A small autoregressive pixel model, trained from scratch: batches of 32.
Rows from block 2 of a small autoregressive pixel model, named by matrix and row number. Rows with one number belong to one neuron. Each number is 128 + 32 x the weight over its row's rms, rounded and kept within 0 to 255. All counts start at 0. Numbers have three digits each.
After each neuron's rows are labels from the 100 images, of 14976, where the neuron reaches its highest value: "top examples" is what is common among them. Only what is clearly more common there than usual is listed. The data: retinal OCT scans (Kermany 2017).
# fc1: MLP up (model.blocks.2.mlp.fc1.weight, 768x384), inputs 128-255
# fc2: MLP down (model.blocks.2.mlp.fc2.weight, 384x768, transposed), outputs 128-255

fc1.681:090132116132116126112106118170152088163117130108142119166212114118107124104131128124115095149143100110173085157078086131122106094070154122122123066141096116092140114147086106102124072102144147205138133082120110150136082134071185079148121138161065067187118152035159075112080139115124099138131122119162157135146157182121111114166086104060111144149179149109082077072133155142116178203106
fc2.681:171082172129134091145129116114170125107120146145158043176159107171133122080167042182153175155079078143086184133117089119155125144152151154113144137143171065125080117066106128132123174105144090128160116121154142141170159160154107066141095100095133177180160105088107167096175136142166140097152065136182160150098125112132079161094158134116134111103108066172170146083127109158110125085114
top examples: finding: diabetic macular edema

fc1.15:064114128134099196175159161094162088093123089162134108093180103112079120120130191081107150149103092182158082153137101142189133144101161171167122103155068120083154099188150176152091137098120157144163100116137144112169140120075191134106130142185163158115121157131104118121099105141096079137167049143110192180140167128186106133182074118155159088140144133124127134131075119116165107158103
fc2.15:180084082160179048152157128157147126101079132096121040126155127134180169108144070111194153070145126144108135074119128197122149158139103106134165125121143152127143106098113079161121127102119168073120141094108117120138157133128167110082159138089074138128144142154098126102123093135163134119072109131130162056112054127168127117072160123105126149102124186153125112152135176042122126174134
top examples: finding: normal

fc1.253:145122126147113126137140162169119077149130098128132110124080156053172164118169097129073135139101116099075100119177099140123141142111120095113125142143128143134160054118130120112143078100114114115148144147098135080145155126162096157214170159121108071159105093146095131129181111165192133079140156150114128136146145129132098087108122075110102110110149101084130120087113149102084145146148
fc2.253:057133165159127165134118131076175138099080164133119183121121142196140133118129157138142091084152149124195134190100132142142075160159084103109143111160119082131125122151127040084137227107087142112167109144166112185123134154137160081078142124094177129146143190136144137137074136107066083146084124154046170158118176115145114135131066148136140123138101119185115139070113137152157091122116
top examples: finding: choroidal neovascularization

fc1.165:098086157080130156079152127129098118140068162131075084191116091141175156143124135120150148135153097097155143095073081118110067196182087082108124148157088110159141183120110133148121185110131164131181152133084126154125164127137131126054114105130123148133183111132147135094099134122154092055026136178194166100108139109129048118121148131133128170150116158154078147137103124054137180122142
fc2.165:109189089120138102138064107156149128117136170146122138067192177085075141112137169141027083135061092195147146120117156169106153143101093135126126137109172119053132108182139109078119084149105081193171128160107111081123135163144085102161118149147116103113105125158160071146132096151132207162157149135163162158131143086037141086114088106133171173100172143110170102167105087168124117115096
top examples: finding: choroidal neovascularization

fc1.218:094131128141067171124120129115137159124058118220106079144119124118097172145098116103153180158104116162115151090081128155157126117143143143070184107134107115125206186089107091156162138140177131115119110143202119122121113154098177089091062153087097134103167060101149136142103120072142107097124080098154122103142127093123135105135125119105103107129110161122149159085108129079115134213122
fc2.218:164124080126144107136166134116099081146145098145068156101099084107118119127116104107187117085156116108138142176116146114124115106103130080124080167097103136139120069161115173104143134080134140131102144091179115096131053140134095147139118137104138166123144171136159131156200156075109123137103122128140113113138157107143163134099094092127093126155124155092113118125135152097111094161118
top examples: finding: normal

fc1.14:115153150119178135138106076164125110161075104129101106165185122165084117081119168145051069138179107146157136144108111139129136166117144136113137081153045143152140112093077109147036147075153153132156124074099100111076133114130144116110096134107122116137092166089125131104099153161123114150140149156121208122129104165103098147150088160140164119147137182157121144123132099127123140164145
fc2.14:102080107109135136161124100090167111124150118130102100164159131144153121077156141160122194095143139114102163082123103102094172120141129112093176140105165092129161116054203112093126125158139181196108134099143137129174152138094150075128138113137133130135140125049189121152093110138126144157142054126110115097089155079110198089144104062099130151136105083184165161123130158161161115149145
top examples: finding: diabetic macular edema

fc1.299:094098128125088165154085124126140097158136158135145124135145143046158133114111072088172168152070121094164089087073182153152133117111087060086126106144141088116128071150131108146111105155129114149114122109104133148179105131104194133191136114167144086112146106116157119115148151110151122129114159124206137158201162098138114046105131125112089148135206102094124109078109235099129100096163
fc2.299:151156134166117103049130136168103131160119158117152173208080151193169171116175165099093080079201118122147102114156097098102171209156170105143112118120114105181120149120124078086136143120091154135161093114163111169074099154120175136137175151069173095138126183102088113178090167128104141164145091145079148100048184179085101120117112136113143122120058114216119121104127147155116124195080
top examples: finding: diabetic macular edema

fc1.90:108174159119162102109084128158172135139135172079134152158115089168110166033130159124137125147145098100162105112162142153114120098110118118107131114175121094152124100141113032142115081107125145139145142111124133184093073126164187078153070140132129103137158196091141111111119231105142121154128134147107151158133158172132116121126186092071144163134134069198138088130127138134065163159154
fc2.90:191081114132122128154174129074103132066171140103104096120199201106101152202114077132103157112083110138058159068116141174205151116160101116127111160139171147128091143118157202149130131150125075134148146174140134076254184118130098101073125150138186111100181099114123128133158092119159147154151113118159103114166118052183152156112110151107135098110143135081114135139123087145168069087124
top examples: finding: diabetic macular edema

fc1.267:059177171178118172114112127148132058090115140137128072150181115111136129106122158130102196147120096118156125109138144164130089183168154132111160146143115135152114077156115173175121122166142111165150114145125125114134139083175149086112075155123105172091088141088150149126139126141123121166099153135171138109115143100094105090098179092134146158119108123091154130149097174097068183100059
fc2.267:098129127116153136098134118050172127152106120123144126133141069188093086126151182120114136202162050153149114121123128119107151182115129162101147118135097161163136121192116158130109089174154160158192092099115113170113103133155136152130106063071109153071077157136129134128110176153069104121121127129075144171054176120120118084156103146133188163061116117117126112141055175161119162159134
top examples: finding: diabetic macular edema

fc1.241:085132167163162088087109144172120076164104092143118128114158088090149218103129154202089073145150123111109070105139115151076117114138117110171131096154118134111109112105103094089112090152169128163133171113106115151135095089105129109156101146116085090138123163094179144132097122122099154109132150163132134100141129138101108086150060163129133147147216186149101105112114153123038201175158
fc2.241:166142176115115185166144168120159157120098094141082116133055080144162103140141064168219149067107164134093126138159078087169092142146103123105102124085157103118120147044135155137165166097185178139065101124104189097128157126150167078110089135114166159123121120142062142097125126112147074096150117101147123164180141135210153148123124174106124090176066092115119115076175135160101120072108
top examples: finding: choroidal neovascularization

fc1.392:094122113176086176140118111122119123110067126088098086168115102159165191084126055071147155171081119078088125038168098127121173103140076103103137139123106073101124132104088111103124115093204113104096245192152146130117144114167125104143137142102098124109137130137132113055148110154115128084122177141095099086186098142123097051088134145116085175131098084113104144150071166076143136098122
fc2.392:160125145099158142159093143113161124101144105164062133089115193104081125126136169153164158100131152136197155171158161104106117115119148067128210122024157164122140118142149188150132195169165166117027095104140156135150125123162117122083109180231116128134097084131115116138113063185155131185138116108176068197136060144112139141130120122110113151116156151104178138125141102135117115167113
top examples: finding: choroidal neovascularization

fc1.313:105140116193073176141084128110094114170144136174160110090130113084125074133082147157080104140067130096120101128101158207121088142114109094134133139150150150151093181143111152109113122134112165238151121146109129117139129124086093094149170119184154138177121121109120128109149119099163093131110151122117180164144108130069112116203083166153106085113163131082120168101114209087128112065140
fc2.313:108191177096122101072133132142115182135113144115144122119117123135196135123088162149141136115170114168153147163130141158115106132131062117137110065113131148161087100107162134134149196192099183073159119168142125109087043148130104114079046138066186135133146123112184189138171181175092153101107058148117144106093139163144141116164139143147169110095127086033142093110089142142119088102122
top examples: finding: diabetic macular edema

fc1.96:134118133119141127119149178151165108101149062116150135117122174115115131110155137134201122136128089061141126166099112156126128163130140098139117070130114100125173142123119106159135132125137205139134143086094119107120162171077155093105157058141128151123101065106102141112174160105080108059145066112155146108194058127141141088097126129083142108075149194116136127097110160127116105119150
fc2.96:111155152179124091115123118164159100164125100156137145145070083169088189169148201168092087134104088163107071122131185089139128148158104093174104093143158124158121103143126141082158103142105198128145119079161126132073098133181120165125126224136128130144127205139110137134134149104104145087104145138058113152115167127130135140105107127073159106134144120125114153102112142105143138141094
top examples: finding: diabetic macular edema

fc1.461:115123103066101141094091082167096096074149142129098089136156173098111151137098102162089095163106117073103122165093156141170143116164109139132148162143139111129089220113102149092148125103156130125126104162084113079171133118141167109165146146126171097094104093070148114087111127134255160129158121120082146146169165134124122136124172075103132107126148116178137202083121090054102170146127
fc2.461:104119143141124103058107159182163094111143208098199169155147127107166112150129128079139112028164159157129144105125097162083130160203176136109141084110143154135129124153154060133146148089132154115115125109135133069112120134106138091191139148154107126094051110102120116124137100084160144153155179145104136066128171177107133126152162083129140139157192146182113135120152183091168178163163
top examples: finding: normal

fc1.585:120153188146102159167134185139182065123132122176163073160075159124098117119170078076143195152121024136152122084167099184130063178136150091090180147150132152135190196042115124144125158086114164134149155153150114116124129140111103117091130192121125148152057118074176090146130073096150103074077154126164124113090090126125120125086149122117136119079096120163145151158098178122092098124140
fc2.585:137087042156116096078128120121047123092140164087097130186155132183163087148078106119145139153169096167105146150100082160113150121099175195144136179132071132119070119153136121087080087087122118148122083116141147120125100159110129103149161108055095093116133172117147159128176140068072148138142085133082150113117114156174121099112176071119112151139156115154091077140150124117084152150169
top examples: finding: normal

fc1.744:076205168140103150157143171157134092094107153214086063141136168150159107119188100165113167150112077123147151110173058132117093168184111115099145145155134101114139139152094138089106153115123118166130202136119116105149109155142089092114103161078105152138052127096147092149151068140111066131110153132105126121110143127068112087070139118144129159123116134138155116174096182104099127127104
fc2.744:139104136146145093127138103123156142127137149127098153181199058190097095186131144135124161195144079169090127144093104108123142146100143181150141120132054124094091069156151146108112113156136091151136112119144146121121125129128160137159141094077097123074148128122104132125146155099094129117109057136106133142140153105112116119172143132173139154122167081136106079155124149147094191127157
top examples: finding: normal

fc1.93:138165177177155137138123108140125112173044085148083111123067071086131155142124203136149101143168115169134116114203133105164118155127105134101129129129148128190132122128051048104144133118135136098118135120117123164073030140140119127126068121116141092140162171134116107116168212083098100107085187146174153123121140144120111089133115139174120104142153150204130157100110108072106152152161
fc2.93:127109176081145143110184166124141138080144182197179161070074118084142134168129057102109103110099126110063122172061203141154094115182136112214104114119126117137131133140180187121153180182134074118126153142103106107170180153165113143110108169161145111148087117124131107093122097130181149151115127124076105160174125097144135132139103059179135103125141089131154146098140183127197133127139
top examples: finding: choroidal neovascularization; finding: diabetic macular edema

fc1.281:115102125072137182154144161094131139115094112153105116132105115132202121147101044116184187139139121133120179084116113126136132140145057089101158165134059123082151184055101160162079193125129092147125113133088132177161142078118125142054110100176138171091117109123156117132119088123137101122072163154186117061133071085125089111108162122170105104127127188074167150178096157065110071053182
fc2.281:075102196139122119068092098184144162118116094156164195105094101124108118056124205138096088046138166067164137179121123122126125121155157172123096123093163135195084141117139084125155127121132137101121095119128149149090086103110148134181111136113110043144151183147118165131115188127140151168135139134083137160161138183080117121080079170165125135128107104133147141124119083149159103120106
top examples: finding: choroidal neovascularization

fc1.121:142112126125131072135156082112079129135114105125029055081122080118114212157077116104098151132127136170046159053143102135144119089142110157110146180147102154120138208091115136149133136109142111143131117189126091115135119071178102126038085143114109149100174167136177142110135133105181160110132133145110125051127112064120122124149099138170119135143131205115137160150138067101124121139150
fc2.121:091133165111126168108136110108148118112128103110176125197093154191153165117150141142208096102175113046192112185150145119117120131153143121127098134162109111196096160131070097119074195150102185075152105114211093181097121129129154075122147088141110132136141137122072090164092190119100095116094117153137176085136137152108087143102134145151115124152086104161107142152119151104178114144093
top examples: finding: choroidal neovascularization; finding: diabetic macular edema

fc1.683:141178081089125143114178143193017141113129163107138106108147115055140111139105137126094142135127087093155105069164116121101118167044108137116115147201104130142142125129139109119119086121122117161174169204149140123131123123101093114150112167089097110081100137106144111156139152086067086076144109184126197141146101122157057069091124159121167176128150134093140114161071112079122125113132
fc2.683:216157079093162100162132159151173054135159052106130106135161130091115112181134113088137131093149115109191112146140128108127180107167181089048165149147147169134127077086124136144158109121094097120127101098155193151133155151129129108133135130097119158136136153189113135123137129092147174134163153122103119167179131142140159135079210144099090104077117115108139112145125124165104136136126
top examples: finding: normal

fc1.622:070061164098134188126107117107139130161049030177068120187114118096103105132123159137137064155122111121166144100108149144108112117146120156156152070150087104167108127123099090101127143086143118110127126150102072150095074128130122136159042135119164121178159168117065117104094164068121091085046074127105153166123154157134094106172102150161116080125135125153117125093124130128123144145163
fc2.622:128176100088138091135152136124094148165121145150108255144099120128095078098091157080132156065091116192174105144218149050122135127152119093127072083143138137104168089130112144130161105083130129102156166117141142148134099138095064140137162162127118164135121203134084134079126163109080091165108129154168146120170068158125117125160138151113176147146097115082112124140119160144158089127164
top examples: finding: choroidal neovascularization

fc1.272:179092106120203135144112088186126132156110097096128126174098119067120093078147068096170192157156115139148185083112135118169159098124146129145164166142101118168134083107160037117094140111173139095105132140081109110101180112118129151164128129102166138076082182136089132092171110132159101123041138121181120055132112153149117100114178073125103157123150112144166118152117156116130139098157
fc2.272:120151197136132089117121116129159133130136138101194150104176117129129162203074132123135123137154138101151131158130170141143161102137100153083110097105160144098179125174168086188107124151110092118107142151122171099175197123158148096093072032133139152060150064102135133144125190132113143172174102100127124125120157116107134133186149141134119126126138145082132124129194136137115081108119
top examples: finding: choroidal neovascularization

fc1.69:036096130121108126194111164112099072143138142147165135104124150115120181144191132050089186132128111176063056089157118178140133125148086167096114156154121162135192146108140174144079124152117111101166147116122088109091097140131129144190150095164140114132113090139239095136134130148146151108121127144170124101170159113116126091115136078122105135104131141140147118148129162075118131216159
fc2.69:183185100128103161119081117067111110151142054088080145119156127082077132167095220181111154108133150177091108163130138124114145143104107118134126117129129115166151101079141161080144126084102095163138109144081179164135134139101130136071119141155164189132163170104061118149138081127115154160149083111176123170123121123117134105192100199117109104134112103137160147136150083160100136136095
top examples: finding: diabetic macular edema

fc1.468:151185159121123165076107165138169135113092101165115133132107168100166134138103131179195072167108086049152103135164170171126110124127083076133138037144118089089104163172121063100142126150144148087131160126106115104132148162116141092105081105132140125150098122063136095143182120137110134130110124124170128139125057142149111066107125143143137087076129119086200089104094190110106115137151
fc2.468:164166157167159075145110122132164117163145093098142184135118080102107108158154175166103139138080139149089128072183118114120097115107146181201151144093110133095122080129147093063082065124153149160099169119120114174133092119092099117180131036123098073153182176142152112123160199093170148123112130147121118096130115104035105119146160053155129092129119092168111140164139128137085155144140
top examples: finding: choroidal neovascularization

fc1.638:070127111091097150102072148122139153076132142111134091194174165168114173114134167097153111153168127070158123127110100158117103114152107067094160058135088141086127198055151134162120141120160175152117150115127111142153172132151206059079142110162115175157153145001151099090114130120146114109136068107104133093143130159140124117117139081075163136108127137188073148103114118134097153168131
fc2.638:145098116129088154084151127138150121125121188113140181174132055099094047184128064083107157106147152123121143160075124100187122165130151103163155171101109134170057190156182125173140103057112137062104078145146157082162164136195171198145133138091152089087123071120101143138163091111119137160122146136099099156165170086164140131098157082128119101140146090100148134146121087134111151183175
top examples: finding: normal

fc1.310:123128070149135145121114135106114152182121085106156148143109178064138104089083116144116148165126107108078141085111088137134113104055149122172143133143120118174134138134174032072096118151141136083147154186134092164087125110076087120171165080115180114148162078138107130100150191053130162070121103176167169109124103117142063113151105122164139075123190127167117138114126110125129101140171
fc2.310:069111136104115174080165123139122093114164088139145154167155125147085120125133116106073115072143146095133111108142109137096133088124242092193127169066137069165150127172176107175160121148125107142139158152123105120113205129148205161100162123134084134143126123082139173121128128099091185104112102117098123158136115139159113118117131103144112103120096120165130203109159132170179163152088
top examples: finding: choroidal neovascularization

fc1.98:119110127089123133118128152136112163118127151086126099143091181100162123150167113115173107144121124150113085096156157162122171101124079140087123107166115127091134139143138068136118111128156151128113167153085106080126098116163132114144100102101165143127081115063165100156193103082101099142114123134139144082138136133104108087106122154092143148148143097129185071087107212098090093112202
fc2.98:133101096179112093121125146164162188165107125097112119154120130094060155080165108138191094060098143122196119120169093154150153142103094138127081135119130157081131140165124054138099126170117168135098119129089155144132090150142119087085120153149178129129125109161158152153135170150144120110084135144132134130108093126167100113074175136094129140139141159114104123112132112145148129186075
top examples: finding: choroidal neovascularization

fc1.170:082141115122119201108114157086149089136079139151116102166183154151140132149103072136109107136127072072184103121087181221086072158150153097157163102131048092109180139085123105161130143134123143116147151114133079170092158134188173139148094094143131154101100151062143085108120144121124111088083150144088135173110091142191098131098152122152164102087179146126182165127064186152102096103188
fc2.170:092208172202127111109097052129115124106140103080181162100107020183103135142119134171073113172170095074152108130121108067123121133141104130121095121154153151159086150155074110114116152111142125095125101080163165189111091168113114174117079088123131101189120126099064124096053191136106133168162127138096143080111154146052116156158064170149139172163089088138147156113117114131157163101101
top examples: finding: choroidal neovascularization

fc1.434:153160155077152078145113050198112118091072125124154136110138107064132142136148090136162100141148123046162108089137187153134095102112094159158132172140099136130142159129140118140094032131177134135118159189092105098134131089135143156096095102114154128073075155056147107120148139176177152118105136170125140061157128135102115112100151106159129154137124117100182144130116110096111180105150
fc2.434:102141127124158159115105100137161137102098168125085107087120109108107171143090207150112135102129133208112086147142105126116112143123133135120142105050150105112125172083212117188160168158157145124031141154180150100137156115158130058080115110217177125113159100120060106089087112112128161157213102109135089193158101114138107121152097193136091145130153141111141172116169089113148117092109
top examples: finding: choroidal neovascularization

fc1.348:126169178124136155083121098190115136155135119170138131167113103078197128111126087144149069169147107081120088082074170166102117123123101090183155127140129129150086140048105093059143154158114149080169128112130133188130095105097170127162113160112111118155104116070147133122132147117181134056064148156132184126117077168093126118161153131125071137126159124126124138071106138126103192163133
fc2.348:164032165145115109160159125128124119076087123149108133131156108170149152167130140108191156136156105123122140147115141127077140186143148122167105129140159131134109088090165190147121133076110135126151097115080137109140142148087122095118085203098096154089132148123134154164139134201134162157133061112137163127122095111153142150119196162174109140101103120148164109164096211163146082083127
top examples: finding: choroidal neovascularization; finding: diabetic macular edema

fc1.324:093151113061098183165123124115133167116122176126128136140122137114092128142146152078129131146133120177091128076141076165143090108145118158119152145145114151123160225130155153143129152138164150088125157187221090102120087112177108120139128159138174172163120110126175088049137094120104132083089086116141124087139161067123105108100132037153155160120120103150113185105126084048148175149096
fc2.324:090083087130116129089146090138106116165155152095138162147157148101122125136094108090091113042156165100070142089087075139108176123095146105172114198072138151198120144121141144134122137093141076173132109150163135079106133124130181152097157094168136077106115093110143123142135120081148182170167118122108138083110120108166122130148178096132131076194140130157092163165169093161154158132119
top examples: finding: normal

fc1.207:161146175087138125147123141120104103083115156161137097112182091095194131162088086151183148149127130048075165105126120159127107149159049180156159140152075125117087206142076156165115119145142111110140143147131063150173157088159129127083153144130070150090138136102077116136183137158120136081077143145147127080163143089116115128120134139178147143101120131079162161164105091092152129053110
fc2.207:109198096100079149096098061148090139201107119146105105190112068184138129100099126130061132065158135139191126164120084101094069096099146142096114108106111140194173149104086134144149131138106100168135137149148125165141124135089100123109131151161127135141120204108098106062086118126115074117076145135073102140090101203049113130125092208096113162212116119087148056100170123129164169146148
top examples: finding: choroidal neovascularization

fc1.55:090173112078103142075118121107149092149166125140162103170125112115085120119107165139153179160125115114083112116109114171125103114062154129104145045136140112134215183041132133169124124140167127141120131148136098127118092152143195071150116103149152139128160098079133092131185117042132113082100017096157140121153126131150117090133131109113147139116143157145127147090079154102097165215178
fc2.55:132072112158135144146153167144150143099185120179106139165176120114111093151143125094129134097117155143104197115114097172143163164162179121138169156096099127083099099150143140150070085121120135162116075107094127106112110126130130174108134099063042075149150088132127142135163086099138150173163112137125052181151138110138141121106158087137102119128100117136115076151126169157124151134182
top examples: finding: normal

fc1.40:097138104112144138097092128158114012134141161121190163143150173052143171137081071142255151144131128024119060091115189140125143111131097134110115106132146086155114171087117131086117075124193115111120164130087106177114105091105168144110111092169096135093102142097173108109180174133143170087122132150153120100225146155163119085140138103119118151140134138128128138115112126095089175118176
fc2.40:176188150161162149127096129136131226141144140111132118135092109139118123124158210195067141068085117206114109094154056125133099129115117135143103105046150091072113099127142130152184126133138148121064121146167159112087109146077114081154145144103142083129118159119045154109139095109129143184196114115165150230109111149108146108160094109115067132120095109116155101132195126206132110159040
top examples: finding: diabetic macular edema

fc1.755:151166142096124179115092181143167068110124100097172162157110127121082075100121096131151111128137127089163159145243106115139071181105124107085223131143128131137156160085163104114113158119124133130167185123154045086127158121063108121084148142110151092120106144112170102104188161113139136104103142183150130145121138138154101178106119107195158068116105099135185168176135115131101125104122
fc2.755:138118148144084091154153106113114122162116153175161110101069032102154192127118118125083181063105136103080073098109125152157130092151044114105137147110136148136083134159102148142082076132148094176130134169110179226142157129161086130150121083145156105114139146140115175097067123159128147131096195140094149129151082106096141131185099179122148159166125079113111101124127089177171137060102
top examples: finding: choroidal neovascularization

fc1.654:106112174120146140108116148124165046084107088118066046155172143114078148131135127103090116144117067135161152145113180132115111176184144117093202122133076125167138141161151176201147136152152146142157109164102107073123093082148167142129074173123164161107073075071180120088129099137153134148134129136133111130134153138119098109096177062158167128104135120127148131130124156069039171175059
fc2.654:120133178107138142072140129095153117131101156176110148132123035162132123089182113135081102099197023119176117132087137119132164173189079159126128120116116103145155126160081138102132116124138140174212115064123098186127139194148133152125074102113155120124072134126126133100048137162120134192094135145090153188081152151140121151178079161118165167091102110131134092158097132134192203084198
top examples: finding: choroidal neovascularization; finding: diabetic macular edema

fc1.104:186119096119142110167054095153112161123131168114131107153143108131083085072119115076111117156127111167097202087165098123146097097097111146099162101150139105160121116064066076130114108017163126140122106145144078147035057128177090079169107154091074094161139153059130075116132155079136056129111101119134154106140107135145111116153121127135155086082137115207138105077115093148107120170122
fc2.104:076122083122134074060192124090120199102105147101111169149092122154126125181108177057099077142182112109158089155170099095068168131139142130131141135144113126170086172167106155066154180168115135085124113119142131158095234143169128174112143113118157092128125165144082113130116104149112160167152155130103119142118130184153149137130068114118087152097061137106136172148152153131216107107160
top examples: finding: diabetic macular edema

fc1.539:090164107140141156096128090076142135146052058127033094132119158105101106145084163112100108158114114190138144088084118115106098161162163152163147113133099124114135142178180090122133169125159203108118133161155094105121155086128162130151089192093118175092162137089099113095113092024116109086112111132105126114094151114110093102163127090149154118111097170169114119127100121125104121232100
fc2.539:121139094116119088206135126109147130143115153151168143161148131188133174099114170119166092020148095068173121181151115167149119182129097099087131093046116113097140112063066143078091151099101135116186156161104076147125083156123070143089179154144117130093100179124131109143136162186139154139121132146149186145165115141145121129137130190108152151099133149071105134159094083150106091133117
top examples: finding: choroidal neovascularization

fc1.154:090141122071160152144110122107082120143139141190101099078145161102112181119104167109068171144156131118080055095116087204119129115124087151095136137155103166167174207092140175117059145161167140152110121164181084180127100084112079152202157142159157134177095100131170121148082094148114162115104088101110119088150179075098131101101116133146133119117142103139182133149139113079165133115107
fc2.154:069122165123103144060167147084185109070174156105108154139149150186158175141126128163154116069172169082109150138135116153110152166169200133107123141113159121143142117101109128130152159120132132145117077078132142119103141105192173103094065084107114126157151084086112159041149123072139150137211102108094096156142118128091131174104133109088131071147119172240113179168115106092150201138110
top examples: finding: diabetic macular edema

fc1.264:079114151114096205119136174130112041131079103168164097161081162127159183121073096118194137160082106049126063136138155106122120126131096110138129127133088099157189198135117101103146187147145155091111178164140112147134164131137129150140159159116146154127156109102113134116101159129123127034147124130135120108113132120151110099123126132115118118105127130094111187095086116093121140111157
fc2.264:152200074137185114122176105075128126100164107121108137134111165097089091129117195147094115146129141137197162121186108166070092104140139090126139144074103128156175062150120169170089121142118091131143155107122137109148076146102117151098132081092107144144138141167121076134154165110165155146084145145134168137153120124073098103131101116145147142115106189164106073130117153086136119160175
top examples: finding: diabetic macular edema

fc1.263:037059168181144151143086156137152039180049101133112123139109135140155241058166114114108091142136126077126086099092117098119147138147149078119138076123109152115167086112122031075154131129148141129114180113131084145119168103131145168155098144142076092159131149129128133124100105128118137102147150135144111099075164143137118096120096083125114136130119126142110141110115183135071175193183
fc2.263:100082090151102147162124124122127184130065081153110130129089169141215177199120141179164118110162137117123135109136131136153141141109064151086118118123168109148150128072117053088124133122143089119087127184141144125155164120145089096120174163092119112123129135150178166133153133159095077094143137131117113169148165122136159155103075224120124117111100101093123076080128104184150078089123
top examples: finding: choroidal neovascularization

fc1.507:116129113152115125111096108161107116160107208078172133195120116107090113121164189084089125152073105106150099138150144099141163153115101166087160094148148122109115095133129103114107057110124130166152107120075098058123116129160217066161149157095105071082116147122150101170166162087139099129114157166135154126105145181098122112140187035105141172109143064112132086117104179158094152170099
fc2.507:094053164084133159141154103098074194106080118140099047183136179131151178086111132148193158108183140142082166085173116117165091134155136134096146134151054168114094161068140154208124184142141118136116086112196147120183135126128092145000109083181155138153153114078146165152127120125145095076108072146143132117113113086206121158115097179169155114115108193192084164123121082111056110090149
top examples: finding: diabetic macular edema

fc1.29:138083164163084172095082128155132141171118116126151141138151022103123187107115103092118118154122104095120130128096177165200171110076137117110166147129112110193123138136087160134125151102135094110129085132093104179101092151086175068137055107146121068154195112101161144145058134104172156153075131101218123115159137141133123138163135125102086168112190117100126150121144149117141196178102
fc2.29:164098073196151118121155110167123149123086153167054042128102167052180118119185195155126154105126132144153174141178148162114167087111113154144132111096101127061092088146127132138127142151140127150146109126158136099112118148165113136074139123164110159110095140208143147117102125151144136149124132137142138154157080089106158122106120145176164111166123130063111071135140071068166146082164
top examples: finding: diabetic macular edema

fc1.46:064168144102113189134129158093132112101145093119153197076163105129159081115123135084089149139084129132088152117107105107135149130162165190149128134151123122075135105149170152138158113140125120136145133101060119127109120108096136130143136090131121140120147145124092114049186096116109128148122118137135132131204138135169109079177126046159124055115144111094122130140104156101136121174119
fc2.46:162140110170056044135139124146151179135105181079060106159117120135090150138203119094146142075151149112142165126178156131109147162106098127030149112094122077140122145133081089105089045145118179162121143176096140050136101156156147087156127114104125108126127127129174141120166188174097150128136120134121106120126124189120144117082153159087119204104136070077150072135135154137094139106099
top examples: finding: normal

fc1.510:136112177128121132129108183141148116106022116148102115155088110128185102140203100102186067134149085145137104134142134101137125155164062073115160100125082118051167094149090100136136121088096180091165188078090092124125101178200179118122094149136050106099119148125080094161137121091091090131100145182178150119099110147133118112127141103146123129105130108125116089157096202130101127183190
fc2.510:142141183133148152100127136100154164101154091130163119085112129161150199122196115149080099137126098090068109170161123157158147147156119109180105148143101127189176160090089149090144119191123078107193112117110077156089146153142091148189092089150127075175152107121131179139102106123133170103133120142116136164143117158084123199138183138135153103104077100153147162149112123118159159084086
top examples: finding: choroidal neovascularization

fc1.637:162121093183112098109118088199106124137136106114145104156095108096120111124129140096118143168114082166076132058151091130132171097068111151134143133124131120125067116104089095114114096039150129123144110068117102085105097130162133094116136165082083127178142173111107095136205167064172091102146153140119163118132119175158102093143094111078149151091138116141131106074076105155156122164108
fc2.637:047162172068125178141110089037151105096122137180180135152141145153096129119105142109125130122171143112180130148142139119099124143163146086104135122134081129111205135139086146170119204152113147121157116146192111147130164155146122162030119072185145090117132137107158107112109089156103079132056123132147152135094097134170119173130095102166132141090135159122160147105110131153172124114145
top examples: finding: diabetic macular edema